From a checkpoint of a small image classifier: activation squared_relu, 43.7 epochs.
Rows from block 5 of a small image classifier, named by matrix and row number. Rows with one number belong to one neuron. Each number is 500 + 50 x the weight over its row's rms, rounded and kept within 0 to 999. All counts start at 0. Numbers have three digits each.
After each neuron's rows are labels from the 100 images, of 14848, where the neuron reaches its highest value: "top examples" is what is common among them. Only what is clearly more common there than usual is listed. The data: retinal OCT scans (Kermany 2017).
# fc1: MLP up (model.blocks.5.mlp.fc1.weight, 256x128), inputs 64-127
# fc2: MLP down (model.blocks.5.mlp.fc2.weight, 128x256, transposed), outputs 64-127

fc1.150:521486550534489543496560531409407440435498506467511519577509498544476557440492554523420604454438485435439573472490476481532499460429508492527432531548430459560533432557450539513496513514380463
fc2.150:506527446549470591441515592481460494491447492479497463524487467401580529525530487522491536562429597470449519517631548540529503521465541495495516483513513466524540466551473446517488520523483464
top examples: finding: choroidal neovascularization

fc1.57:503566492485515543418553574631462507493486435564568523497469524561555481535469570528529535515484449481445445493497447479481474529505511379519436486532526571378462473577539442411498486567521493
fc2.57:480467487527376515548554484447522528587445524506547503539478510464532499429562650516493496499488458480527569473494562531415578555498548587480494540474409462672499493515514437493492551423603561
top examples: finding: choroidal neovascularization

fc1.122:487472517479562535496532471577565532475538515434474502470436558487508456441543466503526565432536560519467402462592542534500526493531445456589425465590501514500496506508501485499471500512485616
fc2.122:459469452515490496558481497465509539516413490543562441536434558479534488538490489584434445542496476439500580509416604585552518500447528532464447578534511619475478434492449471547511512493448462
top examples: finding: normal

fc1.15:515580569505529607458525573544550434471481559580481457396421598509501485482531530473496502461397486522492596449506479457469526469439437511548475458446502520576474558501387429485450456469480458
fc2.15:517511507552408509554524542562639331468467594494484506452440520531516612471467505500474523562471486464479473510426525495377511469464446570509538568561504525483514511520551573508433546566420490
top examples: finding: choroidal neovascularization

fc1.218:536504496557586581523548528396471465504453588472488370394459581468531469516503460491526574538439447508517391531481501495488444469477466587523507505526479529538456434487425616507418498543535586
fc2.218:551461486491502498524430503469532455518461596550497537420487536547518521523421472478539415475513519466533543463492516472415582450522564592402476532488481414482566508434477547524587457531419564
top examples: finding: diabetic macular edema

fc1.163:505490580406472491549528520510452550494347494581457462456466499554452537450541475471492508600573459576558556492501517519461455438377523463521459575487537481531499459469546434520528514518539539
fc2.163:542544465530511493491496545488489500476507511458473541560510537464521506502626432448617498416477510476476494528490518498458588452489492511568564460388465466503466530473446457524495472456580505
top examples: finding: normal

fc1.61:527466521540481518512551532482395477460488612525398458573496542476483535507511520529552529546557483558532427431408507452624499589480423456544668500453470506485530482516528532520514543529518437
fc2.61:460593448506529460495497506507422528555524479503564503435510520592499516501503461481514486472543505505499407497579549552450572408447559515462384495534524525537498462488519526486511429481474529
top examples: finding: choroidal neovascularization

fc1.178:520494470520609464545521410466465445536480548470508463471422490553570563446578652495488449483406482427533399469538429558436497502474555455525557533549484492532500515566421552578444523484447529
fc2.178:533522467545476516536388513458552538519552561553498432559556535471488573508439522437556554606505548498442547566520493475544537495522430507557497469651508428551456570476583463478458497458525442
top examples: finding: drusen

fc1.89:532539507506545502558489470525473447527495480500502435498521488568538524491368480577554522499508395474523412507512512512397399537414548599460573542439483455433486492511489567453530529555506500
fc2.89:549421488481484571537568541567543487549451613474451496488494480482486512446578564487508560392519486546536555511540437505443493523428625546487453450545463443485502494430530537558546453548461561
top examples: finding: diabetic macular edema

fc1.108:385548475539476503425547465480484459566459514502476537472480505469512638498488500541628551532500432498527453699497586419472438543470460468569568470483555588484485485435537504427542473465498584
fc2.108:482498500425507485501532516470477445455562449436545535563518462510477434505494497436622526473527569488428481449496403538544549507436501495470492453498400410487520577458513532526394543531654449
top examples: finding: choroidal neovascularization

fc1.26:514461546513506564407559507537499532390548583450472441543578478490545524440457510512460529448500428502585421483530443529491585560508458502466471371539576494538438533505554561488498511531466506
fc2.26:463473466486513515538551472545512596473518533473551509492482460572481491570492480508460430464413440490455493495443512424500473379472533541514476495540483451457502420545513595495471417663466470
top examples: finding: normal

fc1.88:531496446527467556478461479547548614580546600627559456569519516475424506472457484531518515490467464577582393455402543422472460520505529499516467454506556485444480422603444552466502454499557480
fc2.88:446415504494568465417466424514468504404481451517550447437424496524559482535426571601629501563580574479479590423504505403458472559517536476492533516478533502568598514516546579596552477493529586
top examples: finding: normal

fc1.220:476543454596516505434454584561568470421502453528510465525464437467477501470463476538559487491458483502512507425569413569522480501480510425410518641468508470443612455421504545547443551529511520
fc2.220:470433531409504503473521492438578521543546494499370497476451499501512544510562547528538474493537510534536543428598577593507507499519473592489495471403445477574407589506474447497523436459509440
top examples: finding: normal

fc1.230:531477529400531569508516465528561517475468415486553410467429475450564441536511479484554540486515525495445397573533524446432446496524594512520586531408551493536521495472580473531466529596535427
fc2.230:533512524589501520505561484485547525546433540517491574510523543531510558462510469494510500480439539428407534376600425634532555464521505494520478502533445461458580484544443486500600540525459541
top examples: finding: choroidal neovascularization

fc1.240:519492534446546555504489457479432397521474484511468454529417534540464503526526508579493504450470574478499456473638492498385487403412506613514546593401580469417452561480493457488491548480613529
fc2.240:422515533538457487494433592452479424531431612432457472473433457467580446456502503494445552575487502467471585423462510514508484515512508552435485400563444507494551515432495532470535511487367480
top examples: finding: diabetic macular edema

fc1.136:428469557505461518510505453463440533567419448558438535442484498517518461473582561598474556509500499560553508501449475585460499512360444572565534389468496521515604392560512519488529471444490390
fc2.136:489529454589474458490376473505457448498540547551461503494500448463529593594548377411542432438480515437548507513518418498404488569534435549481389538526522463521531574507495485455568469564499474
top examples: finding: choroidal neovascularization

fc1.205:487499525416495545448553406580590459535443454477504500494571518475464382489467527578518522519515511397512536479510483462460412462437488536518484478458536540458447465509475570501429563569502528
fc2.205:513480410489562547524549571480531480465516569533400539527455550440552547406499570479489468532523491537523443567469443433569484553498472507540590430522470535408540499484510431472499564433397553
top examples: finding: choroidal neovascularization

fc1.29:474466544494595401520460476519408469551534462506559466523514460475503497438493589432487587545455497601477514466465543489481496579528438445415497484561527561525467458517436521394560511475551454
fc2.29:498509517498507508437471418552423616517428532493589506429541502520477552429513453473488437534519565581528557512415533460592481497432564503448542562533521505406515455534482495528484527449518434
top examples: finding: normal

fc1.246:489553422481459552559445613504411456486429508512478525487552560439466443479504417544501472505398486560509610527575501508482572539531449456433482493506512501591423466586546478470463548505458576
fc2.246:554447566567534532516613496564435539561475561550505505523454465558474433490465512533467470468468481428464527518419540541534463505550618526524464523525484484519477581482482425467492507574429382
top examples: finding: normal

fc1.116:475390491440584543450471452508480518431505519522478492441537464537601509530501466528430578636494515493477521522485463516601501559426524569498447387501528514464551463561524568493475496436480477
fc2.116:540535461513453514527469481542462411576559475540421554486558508483469491522434491507520407477523467519475557475423520479399470516496471501471462569511429544532540523442502590462518567544515541
top examples: finding: choroidal neovascularization

fc1.92:559506534414535489508401523517516461422502522526484594550603553536474474471408486421559525457447519518466540500550563439514416459519425515527522534476516497556477547530510568513548637429491522
fc2.92:585494379587514537428501442497517517480574515516445439544530489436492560523546611536514458562498438441501460415513524546538546541554510539502460500472587555478516546495465456489530485504492518
top examples: finding: diabetic macular edema

fc1.8:347536555448549409527490528526544545445494479501529468508404439491418474519593589504462523567555537481595532486489551533443438457451442440434470481513438469541494389474492632456480470515480484
fc2.8:549500488570384589493528487481471440483482474497470552538539478468586542567402369526481526375480553559561413526456440440474453586532515447525538516524502563419491532502484517543488541528534439
top examples: finding: choroidal neovascularization

fc1.2:517579502498472554433588503647484528506564536553481451506581537426579464571555454418525427469497413589436474540518466536450460530531476573452513555487414425520410490510552544496484589463541614
fc2.2:494490521460528391512439502454507434475441537541568534567596547529408504506484524480460566467538579468518483474573549457565470527427438524461612451524476476506544483515500538459562408473540555
top examples: finding: choroidal neovascularization

fc1.149:493502547514574535530570574447447415511525514441524468549493471459561516510464545481518462466494485622514511621521572497489462470454526520462542457444536581506509477441604389490467535513564535
fc2.149:531505446529390497516436491550409543463554496459504534490482477504492510538527471450578469589512573537421542510526513453493488516559481506527484449461429457488439518362422590481542590456546460
top examples: finding: drusen

fc1.11:566533593380472517552550512472493544473509476465571541472554466530490539484439486467557378565533433541452506451532513437508470464577540512537539513510545512491477435437456488586573554500543571
fc2.11:528555431569595496545451480543577583474480490583532433503533451439603575534473487561487537555543493415436480474412437546469450517486461491395484464467500533545517553538467532431507536394478445
top examples: finding: normal

fc1.90:507561424421397542473513467546472541490543324533502487544589518484499561478632449533479510481532515530477527479529554483523566531537520472451521427493468575458520481470542560535538499427408557
fc2.90:548463515487526539517564471515548495495492547381541603527556397512469554458470547513489515456417475478515530476462443425493541496548491467449476563430462476584471536484452447539476478628470555
top examples: finding: normal

fc1.97:501473515488504452477459601489547431516535503516459476516483499440438542560434462491565484493534503552418526491488511535565459448455468514414428519484495474433529427511489538464444428492554488
fc2.97:497535575463428585401487493506545455540472449601509506550495552442553521455569538518521517470479558521640407451523475495477624587500475470447464549541495621565498465372510550569408462446587511
top examples: finding: choroidal neovascularization

fc1.40:444516593524546511536465512500385553570502489432554517504424591464457423521541465484455489561518521480542431506524543466540571494466433439514464511457498534502493454565526501512514458515414401
fc2.40:432393523536517538522487504588480517493567593563455429528503504453466497559482534460477544583453506457475478524538514504508535580464434507439493535468468437448466478520500462500473516509368388
top examples: finding: diabetic macular edema

fc1.170:508483503416563606583609586549511556298517472413525494421441489513523497494445485544511429493545546477547558521473540442430549535540510466453458566490511533498483548504513572492511546520484408
fc2.170:491507503566540460434471503498502500535502521571427551609554401606446422501509469523547546522555414512513518504573520501582507476543447602481552426476525417589471458501543492563613479466574479
top examples: finding: normal

fc1.139:520492473547544452470441433521482517616505535557490451523556518498512498538416501530437626512351479588491546512457531542514454557540414540495508393521590515531532512528478481486510518570487490
fc2.139:510578665478585560570482471434491514536516535548436641411535482585487448462423527569418476453568422507572503459539507540495497463467468483494499462446534539575417481531516506542428539459493446
top examples: finding: normal

fc1.227:498508492492565508528485430470395567507583491498563561549519511589476545511548526530485585533460532472451458447527457531404486417503593409507484548459485575449581463512471550540594502530437441
fc2.227:432491610512449439459461567491541492498472509482481452558456481580510529539517480480437498505488414476394586524538472449432446471546494514479496523429436535500541547512570460503528536466456500
top examples: finding: diabetic macular edema

fc1.217:484617499508529491478581588464533407511373493515516567511479534546526523473422502578542519634470530516466522582495438507567532586554550520520503505539548471495574525471504428508415426491522574
fc2.217:495461498467433580504468497478566491504591568526457468546532496489488429508528453459503600518526560418473456463576481456407522500619497601469552525545426489487550467597448532513488538509525490
top examples: finding: choroidal neovascularization

fc1.94:516461526491634511446537527628517482434403437412519489446508495505496503563474587533585520489449487505481421582472510498520436553466515488419496446472518491469563505453474473441445470549504514
fc2.94:483472430522411452477430479481529498520491490516543541574496524552517525413620542495522545494478469522517516519574434521448536562595449598478495534588451470470507570494413428457573489521570453
top examples: finding: drusen

fc1.158:552418542538555550402437542436511526489495412553468442505529480447547447571471483460481560539496535421507487475506493501540541418461459476458513442445594544497468536480583552431512542451552480
fc2.158:510489513448356540486542486498498602500533574502434491471443443438541560538526457443530457581524456513505469500475523496392438436556556504553461559557514528448505447562341450467526536453566543
top examples: finding: diabetic macular edema

fc1.160:570559564459445536433476481497522562527448452411444540619479361461555472413466478522454506555509450512531469559499443535487572515549487459561568449520490495582422528553432535495483485441471507
fc2.160:458485487473443558446406433485520528506378419519611453498514568523446522472513530588398528469431505532562473500393544473506481542497498503539480493497484531540360414488535463506551620519479536
top examples: finding: choroidal neovascularization

fc1.83:506520409472506502491502680438532466544444495495518576537550535438520570411436468494504496396478505552544523546529453450583466546549492497481470460494437503437429472404492484447519371440546456
fc2.83:488531580497496439501459477530542422423499528432482484532516492526467514527447601534488514450550450512351405536436558411493447451446425571440531510473516442497480617509518588585495566519537428
top examples: finding: drusen

fc1.181:464549513523537423581466473535517546465435546431561553414464409479537450527568452558488460542490519496424498480512496637482505546455568498487464438504512537497500492458527571469465418487419443
fc2.181:539578485430463538532494568436630441576529487458473449560485413556509463576465429501454488510462499537469487514507557510431501601554409479496507505536505531504437534558490474516466504528504530
top examples: finding: choroidal neovascularization

fc1.132:574499515578489559497491563459558482487549527544525483332453423440522498472543557515559496484450433455531545538523470509518572416467398570463480564435548548509555526550439466498513502517533434
fc2.132:453489510538469579543565516503554394549443501444467494463512548470530585477421516444561481609403513543575524498428476507449544466469457556460488461526479438444524465400554485569430578456372511
top examples: finding: diabetic macular edema

fc1.109:512419495486489509337549503496411468540487569534553529457498446518540472428510545534453454506454495547459543455485478604561500417534465494554413387523520539531532518531467512504601450416533503
fc2.109:521634509504480493544506536478457496491428519485510544463415591430451472568434496518516550490565515466433482532489534431456496596474490409493589591555492454512406524525480501478518474636575481
top examples: finding: choroidal neovascularization

fc1.72:569444404428569545525424451420447545480469462477564568527464478512598556512560380511466569500444585531522487522477466548539440600509454472498468543548529527398500478459455615515494407551471549
fc2.72:537529578525460445517441497517506468487551527490497491665522565477516468456406561487452431440528570479464579515550480386399437466483606530589491495567499557524600483443497541476455572503485584
top examples: finding: drusen

fc1.234:519460501534506542534545510482532511429483450570513459531381512461408557482593515471464525631542586443488528607405502530514497529484446513451490454476539469440441481480553434516508576492525418
fc2.234:433481524423452633498511466499522583513475527468494493503446463471463576528522485505534481532477598421519495627534504516565527518524516551440428523438499436498545483487448482578493548552397489
top examples: finding: diabetic macular edema

fc1.183:556545542528539475464424447482521510395485489496530497518523485581489477315554493416520523520488513526482434531449515509477512479460509472438446462456565435559484393559488532493519525518606519
fc2.183:497468423514562428441592547378563613580461461535435513516499486513534454445500439536488493425532493535564554488536452503494567555514456546534425439501502563607494566480440549443456537496556536
top examples: finding: diabetic macular edema

fc1.225:542508554542571513531516517414605586453430481440563495561434571404495440456474527519584512520447475492505434468566456457556531533580463412546470555415500492606525561475523517491558417487538602
fc2.225:429525517506378447432535394455471481516524515482524558512485534447471531530573494410577469534495486489461555549456562534486506546445513514473489471497520480476487478538621464577533556465432432
top examples: finding: diabetic macular edema

fc1.249:456482483449573466455499547548626612580438532518475455407458479498511490539457419455499536516595451450467531468539490496466484561572398529508601546504540496414487581449469522479479458519520493
fc2.249:533510465519442526590457461548550493464456585443496518561510567461521503434519558519498475442438469497439557488518498508550465495510467420504454521489488465529572476574566466580482536503432499
top examples: finding: choroidal neovascularization

fc1.164:508554407496569483447520512479458513476446536525462518548562529528411516500463624564514583504528500550476527527537469498518596508454500423524526508473476432574525472461442527486503356434505549
fc2.164:552531536501473499492473564509476373482503534513388451498481539385458531522524372489431504501409466463522517511492491480434556546455498509558576503368463514453547462494446483423468474590518566
top examples: finding: choroidal neovascularization

fc1.106:499436577486418436528547480524502455444459493477484527571509518512552476438579541469526556463486479509484476579474456564463532511522437501476465465527479402590408462558511466452563544564517584
fc2.106:568469408520626467447511476479400492524450448499479461400418491464514515441435492476475515525544494450526424477473494512549623485498474439570529483547516518493500441564518471400531584506509589
top examples: finding: diabetic macular edema

fc1.141:481457483510463546477587524505482506508518510506504576551510479410449483545653555504495516444492557490449590449477471468549568475501500370617431409560530634561538557522458511527556504509492488
fc2.141:524467481447623456510508466571497517503390560570472536535478507501502516476439526432527491428433433524536518542542489425433504565442561543514479466478433364501492471358535554513522476473370513
top examples: finding: diabetic macular edema

fc1.33:504554469419480480526471479582497458363485552458597459461413428510594542446545594452473466436450528444491493509510475464507508530434521547526555479539450512550471529544498529485452546611495427
fc2.33:568468547489506498433521521531514391541488517470565467444488515502450488505562490574532570445655459505503537485581533511524607561526428417425458507508504493483491411456461430519481560515494484
top examples: finding: normal

fc1.41:448458463507513483432515497527520567567496462500497484525509382522379469432526562577529525432485479555481518474484497537511602485379527469476466457452473537527571473612505482486497455499439392
fc2.41:511503469508531454428451490511568530486428498490495450535444534493559509579626496391517565473485444553538458494515433529481444532600473470543451532511380493462527579450485512466477501461520500
top examples: finding: diabetic macular edema

fc1.56:484471441501398484532555504505444457566484536507479461559524570492478521481534610567491515481538571390509496477478613487498477427442480457425442468476554531366492608518538430448515565597530523
fc2.56:576486521587598595514483521433520595471494495482416430504416500518507430456518575541490524505428431600507541461480460474475439469538532560546523537508470560517505528494470510564464443468442472
top examples: finding: diabetic macular edema

fc1.242:496551499566536537391654538576517554513451498462511556532563456457491552453482395476504495595466522536422553513424444423555500448487478452468517448538499510485506531443468456523481503511507446
fc2.242:567447510498392497577466503496509491530563567448474496624487552521480468501448502431542509502413522471457524508566493494492556503539556497486576424561531495448600546524488542558546533479429508
top examples: finding: choroidal neovascularization

fc1.18:500498482509362493506555554505498509461398487573508567493475510507541516513453454469485547587508514425395570506512481484471494562488448488462504584519496607514513525468559457486463546520519494
fc2.18:416610503575494536477611563571562450554478493508507509510528466490472552535514528518494444538426538535451482490440463461486488465573493450524412475475464477499422537579466471461515523430536452
top examples: finding: choroidal neovascularization

fc1.87:497493445529438524560434527494532419513546422461440497479548509481492620511471424565439505470546430457547560490544485512479415495481592619439551506531454469453530509621429495578490485475482494
fc2.87:399373495535512495504591549514503526591484530485528525475446456527494501478459523457506520510402477509390469499519478500619504538394472416469531529471546526495478575506560472484515518486547540
top examples: finding: diabetic macular edema

fc1.43:513535486504496469574525557506569549486483532519453562449433534493564581389478522492470563530543529470514525588509497585466422513472591616404561507434517411466446548510491379558474559482513443
fc2.43:496472527453550465509512510434445562507429532514608380521508491602477417442542531466506441577350519421578537467533523462542426497457460549512458496521468541509499471494473435525513604461494452
top examples: finding: diabetic macular edema

fc1.228:444509576485488473595516529535501441467480551495514498464499534578511535523413495532461547541553560523452560428510460513424507462502544562457525557515504473371413529560505412514453439484523457
fc2.228:437565527444562514452444513481486463552453447442495507547461476600493506471600468553459454521366307395498439480499430468499451542497469506534494426499519604509563467496523544482434504565560462
top examples: finding: diabetic macular edema

fc1.165:468416545527492535484548441450516500505486400486499500483543479478584499560482539555511478491493500545496541470534504454419461473484470569456586488475487471477538581475576523550446528582547512
fc2.165:476498446509423410534528510477569506501440602518557587498500511501451488425535494444459475497546624530474481404449479531487506487542528405480530473508464433555524474564574489579468494521508518
top examples: finding: choroidal neovascularization

fc1.5:535534542524534572482542488504555514556529472569516443450511536504489592481484461508491453590527402538485467471470565567507501479486424519470575486530404404533466515561521522571503509493459462
fc2.5:500528505480401489505519513556494433358451468395566553499502495498597459447477557472517514492509517460518502538526436442508532461556586526486462508646470510438562581483472489484410507492518490
top examples: finding: choroidal neovascularization

fc1.167:506569490473661502503506446455559580420414471542491567515552502420458580441495495441507610574494399512535488551482453561523551634433572515574494536533524460558459562470553519467434453445503560
fc2.167:525402455516440440542542487445464389524425542609540605559578550453476543494543425535511438491411526445453487527439511419513590416507601388446552471456515514447496515529503458539389550540556521
top examples: finding: choroidal neovascularization

fc1.166:494498459539498595556523488426525592466523549534399539452420537466520356430553471540469534523505440582487468473516512457384522543533480496538467558545452495452582482478498510442544549504502463
fc2.166:560430535450479453510442414563526481387436477591518504533617552563525623563548508436455415455482471526468514493541472448515446486496446437522512474566566538560502594505451458603480483511471515
top examples: finding: drusen

fc1.118:525554517518567471623575503444530609470560551496490487490476497442498531476481534487467440462535532490548540525547536572532585518462492547392537510450538429629483491558492497538393485440458506
fc2.118:505533398616419440461502497490484480495413555539442509509582400535568467541533471518548430515570516502508522546460438493534429590474452619514396592513509445514557548464456501448505554501530489
top examples: finding: choroidal neovascularization

fc1.231:472603447501509487522520605468529531467576442478529509415581546540560479554482567475399391518523481470462467484544484496578566534519484522481544514360398528427592505475428543481507505535559420
fc2.231:517469461459507609518513505531471540476369415470536417552436491529486504417524485548469575573448561569542455458386541542474502576537529615524411448470523490534397453431536456494460535550508549
top examples: finding: diabetic macular edema

fc1.45:564497476498540481561507480406474449520575431534527464489538476437571405459439559497561532554543613420447464546448498452456480485504501436428553608519463518507477459500547486590472487436524472
fc2.45:418553502504397490477472452462436480566497468488510498544508519542475453553515429576539499507512520452459450511531527524519523454555535407562546439496453489479479497423499552425486572502461561
top examples: finding: diabetic macular edema

fc1.197:523551459429709473533497530505477432533466498421568516465549534461518544554510502487479597420479482479510449501487531485521440517509539445449578456465596497485510508488367511545414538481434550
fc2.197:589480445472433401466450501527559503464493546518570420539499468510437542465628633481435525493489476413433583584552505493500530416557458551576478482606463514442570563474541451467478395479541543
top examples: finding: drusen

fc1.78:501516552515474450447511506545494530503482441541497438478463507446567434536548541532480454501654503481551453476560430552455432571504489542499444505453561529478495554540519523676508499440512568
fc2.78:500494499490530482481510503456537471490439496474514562582609500434514497451522430555456514568542515546439510443485458468612571557457495533548572529583586513449503376482535516466549557436490554
top examples: finding: choroidal neovascularization

fc1.193:489507426543572511516525469539514597517509503499576571463485409452500525498589482574562509471523541535434483468511425539524576435502567430554452466478445541522503420459480562480534405471502492
fc2.193:512509489463435536497561570502529440497364555467485670606422537571532572482472470438461523517455565522521518553543492542417483490505548504585527566541527509546457557450521570489536505418446455
top examples: finding: diabetic macular edema

fc1.243:467469490469445494472528581512454460513505500520380472514524553479531518524494544570474490480463535493502504505451473462518575511522523560476523519544434461478553426421452478465438597405544381
fc2.243:551547493431475535505552456529425447491559459470649420593507532410470504469517513434502412504546400547482561518420461541495520556547458503499410529500525561540435508479602615526521409457546535
top examples: finding: choroidal neovascularization

fc1.179:455491430488601446481544445564551505545477407417508381587485407384437419551501632549531516478527560467541462549545505470457451489473526495435482478503564542534471467503530488523372539531502543
fc2.179:467563533557536487515504508484472433440553545484510481495507575500545504507536522373576540496495597470497473589484519499605547467499579505444480460577505427421523493418463500481606547520473464
top examples: finding: drusen