{"image_size": 32, "crop_scale_min": 0.7, "arch": "poolformer", "mlp_ratio": 2, "parallel_block": false, "patch_size": [2, 2], "widths": [64, 128, 256], "mixing": "mixup", "lr": 0.0027, "momentum": 0.95, "orthogonalizer": "polar_express", "lr_schedule": "linear", "final_lr_fraction": 0.01}
Rows from block 5 of a small image classifier, named by matrix and row number. Rows with one number belong to one neuron. Each number is 128 + 24 x the weight over its row's rms, rounded and kept within 0 to 255. All counts start at 0. Numbers have three digits each.
After each neuron's rows are labels from the 100 images, of 14848, where the neuron reaches its highest value: "responds to" is what is common among them; "place" is the part of the image that holds the peak. Only what is clearly more common there than usual is listed. The data: retinal OCT scans (Kermany 2017).
# fc1: MLP up (model.blocks.5.mlp.fc1.weight, 256x128), inputs 0-63
# fc2: MLP down (model.blocks.5.mlp.fc2.weight, 128x256, transposed), outputs 0-63

fc1.249:106118161136116128134145084131138142107109093124120159081113142127152119131158080126086139108120112137126113103111123141126145126079136128124121099153115085139126116156191098139163110089127185
fc2.249:100078101115125132133094144121138146123117147167096094151146117096091155155089113146141139170130136144103145128147151039147097143131101164135119100136164141168124146101146189112154094171152111
responds to: finding: choroidal neovascularization
place: middle right

fc1.115:142117153122127142123094164163079145180149103151146138134135110136129139166118120124166106059169088111149168141116141144167110131079152109131149105109123107130109149085130129114132061154160104
fc2.115:139155072146140156096126116090157121116109122126115118098114117122097112118117142120110123193067107193118104121131118116093110139116158133135164120155129129163114143130144124095183102146125108
responds to: finding: normal
place: top centre; centre

fc1.2:117083129128116107094140125086138112109058153115138143130146097118133140112139115131168138124138126109134117161137125145123104137119133130115111102140096151099102168090145147160105117135140119
fc2.2:156123141113086133176127106192130113154105148138114147116136125118132108170126158131071110153119173118138101175151141121077113155113118126110103160129124142095157152168106116114123110125107087
responds to: finding: choroidal neovascularization
place: top right; middle right

fc1.72:108117150166134107147122132140173147152186111135117114108132140173133097137139110131138137129148113131139137088121106111169130147138161105159126160118138099086120113173101121105129112122124102
fc2.72:151161119114091132127103141171119140096081111116145122160135118130116106128158148123110133097138152101117114168146186121124084133130134115108132096134145149143124142105145132096156126131088144
responds to: finding: drusen
place: centre

fc1.178:136168105127079120146109136137159150139092090123119146107118095112055174172149101105130138105118133115115088135117125147141154118140140121155141111158140121137158145121110119106138143109098126
fc2.178:144101143126129129166106150163096125112125145118136133120127138118169150128118119186098162165138139145089126137111095122152064127104124117044111141114127147129113113103157121113129104135102120
responds to: finding: drusen
place: middle right

fc1.189:136107140141121100077137129150134159102140121141135187138143131133129116065139117161099142167130136115123129070126142137111105117120108147168113147130148091135082165099085074118163143118139131
fc2.189:142139136149131117157109130103159106150111137099137093138146123129141116135083073166109114146095112156174108125103112121150180128130135172103105136103139126160099117141122077108097118143112127
responds to: finding: normal
place: centre; top centre

fc1.183:108138115115090115093140132127151167116122118150156184127163121164130123139167114101146102172100148094140125136145138106144155179088133091119175174134151134136136101129151111124083101123155128
fc2.183:144168185119113167154135127132131132162128105117133107169131105133114096103147153126115118136159166112157110127133060107117134116143122129108140109132137098137120155162147105151119094187112129
responds to: finding: diabetic macular edema
place: top right

fc1.140:131116132131096150139130188109121082122118095132135098088136161122133127112143126111145157095113140142115119121144084092150135144164116133127116085129039161137080131137120169104106166106097112
fc2.140:123128102110145111135130110105157178119158078126099162113093114157149118131138141117134090152166094091118155104095123089160127112137132161116116122117148100154094123138122078141097106151113135
responds to: finding: normal
place: middle right

fc1.218:129110142138163108151116122135093127109127164136130125127125146120156141093107124142106150101130158133179087129130147085147149113133173142137103162158092154112142138140132069117084151138144140
fc2.218:102093145153132137104124122154179132089076138156114136105147147136151132121097139149176080125131158131094113162132109086142151145162141114098071134161149149135140116152120097109147120152079128
responds to: finding: diabetic macular edema
place: bottom right

fc1.108:123106124103136108115166152173129149133102141160103102089139128107153080113146164085111132126147120082099135121126134154089135111125128117121121120142127128118142135122092130146126139109128099
fc2.108:140148176144139144139135117097133106179082140122137173126107133176070129119139123148140138113128117188112127104123100123134107169144148095126151114129163141156169132146115149145117119140152151
responds to: finding: choroidal neovascularization
place: middle left; centre

fc1.122:101117154130096150131094148122134156118111115153124106063127085141235160129162127149153157150127099159117143131137103141108187167099153089111141113137126145116159113134117122120126128147105115
fc2.122:148095146144153129149181133152123098157088132084129113139131161172117104107157178090134095096121135119104104091155135125117160177126151067152117118117111093121122129122164123125159139145143096
responds to: finding: normal
place: middle right

fc1.94:138133137117089125164138109141147113147121093124145123160103087135074163136158132150152165131140077143101082118134116141165139146116133173121080156119103118111135170108133085142123074123145107
fc2.94:132141122101144152131154160119104108160126112139117064075158149170147163158149147066124155132162143100095142125129115115151104135130117132118150093139133118175108155103089143140108146114152130
responds to: finding: drusen
place: middle right; middle left

fc1.97:145119124139133176121142134136176139142132184108130142199155166139108100120111102115120072147151137094125098127187162177177136091136110152132143125153055115143160128114156125103107112121124138
fc2.97:147139149120153125140158115127091145126113117146141123141115168099152119120090194138124134133140108142128097119135151115134147094114125118138096119110161107153107138119111106145112119105147103
responds to: finding: choroidal neovascularization
place: top right

fc1.193:143141131153109063141110125106117161135149089129130102109138117093139111128146137126116122145174043142141116152151164131093155140124144136153166123061121137125144153119142109123148082143171141
fc2.193:121108120078131104137145096109104136113123116114131131155155097103126134121158111128111144144096116084126152178116136112152114128137161168122153139082105091117122141098131178157148108153109123
responds to: finding: diabetic macular edema
place: bottom right

fc1.106:159140147106114093076130173107121127180161114127148144135158129183170131108119134138122115170138148088098107133103139088104139160097160135109166135114173135097171117112152104094105127104115118
fc2.106:094139149106139152138135123126123097140137112123141143155104083132112112099138185074125133154161144138114119164131112119170105130180109139159144138123170134148103133135132084138155072145138155
responds to: finding: diabetic macular edema
place: top right; middle right

fc1.18:141142120116148120149147127136124112149032144145117155106143097127141167134111097094150166110175162141131101188121127093131089158180114140087120125143122133136070140135123100099135099123112128
fc2.18:122126121108104103121120104105141135139166155112183163165161094132155156102122137113120075140127122135165172106132148202128163135069158152163130138088144136121119108128095121133143162112154135
responds to: finding: choroidal neovascularization
place: bottom centre

fc1.33:143107133152124115118116136144121139125154145169157108163126108089157133128125081164192166163151121097137165104106100146129146138153115092131125142158076142137121152139128133147152111075108145
fc2.33:094099117142128100181148132118177084122100126120163149070098146142133133137162116106124123163131156130168108131123167136113154112143156135151109113134164124088151085105144109113143173117153124
responds to: finding: normal
place: bottom left

fc1.199:159108115119100193110153096122144116122148131167114154130148107106129144085126127144104132179101100110115142148110145147114119136174143153112118149130135125110182147072078111096106155097141137
fc2.199:141119138112155091106118137090124130125122130126129163105151156114157172140126098113103160160097117149104125125120135140132123111089167118138104112138133153111109120150108129158075139131177143
responds to: finding: normal
place: centre; top centre

fc1.166:097080100101170084127109171132107136126147146141143107161085109137147096118134133098132112159121157140144166121147125141146117151102154123117138119144135159137124139145106099033138134138126141
fc2.166:140181152131077145118128132136098124158139101141106147147153105141090136185125108181110147096138119088140108118157109134142141106106133120091134129129130149111117109123115162167151151117135126
responds to: finding: drusen
place: middle right

fc1.118:162133115106083110105115124103192184121080127099116143127155145135151105128120104118111106116135142090137175110134152127125125125105154097103156140127119106142102126111094164120075106106131098
fc2.118:104182147146124096165136120141078086137092118129094095126155133125093119167171105117109138115124143121154145111094109118138120124140119128125117100128118162119111106117160098137069147142137136
responds to: finding: choroidal neovascularization
place: middle right

fc1.87:145138126148101110125126103104147119093146117126135165111145136115186128119108174105153082140143173157144145129136125159115148076131104110087118145103107124160141156124073154119120109136100094
fc2.87:092102133083130156147123111160097156126126122160128137189155148111103163114114093122102099141126090170162145131141173097140048129118119092151141119096130152119096133107136136152105133124145127
responds to: finding: diabetic macular edema
place: bottom left

fc1.149:114070122113157130116150166157125137156109079151140115108111161106167131142114185104133128172178082097111116131137144101142141101163145117159104128098113102098132146090097137101118136136132132
fc2.149:120136139125127143146151108126124084115076145139144147111151109147060149106118148191170168115129118148105141115168059157129101124117130133111149107126153154135125129126139144125159096103115163
responds to: finding: drusen
place: middle left

fc1.61:158095147101124107121089154107131158142116140124131128131148097143144148157120090084156111171122105146082128143113130147133112152139155114145080111134114135147108079120081130109094159119159119
fc2.61:121120100134107165126182093132094129132160114146110128129131155114083076103106118131078116064136149087138123112121115116161137122108114144107160132121127145076147189176156161175116130081120112
responds to: finding: choroidal neovascularization
place: middle left

fc1.83:157096140139116169144144144109155153143099163105116109124115095123123093089135134150102150087092132147167155167087122126131129155115120095115125131166117130141152119141165144120155104104133135
fc2.83:118116148106100154112108154144133124148093163135118160137166118126136119159127116159128112127092129131145114183173116143119109076156164143094138121151176126117123119147135148151120149130095155
responds to: finding: drusen
place: middle right; centre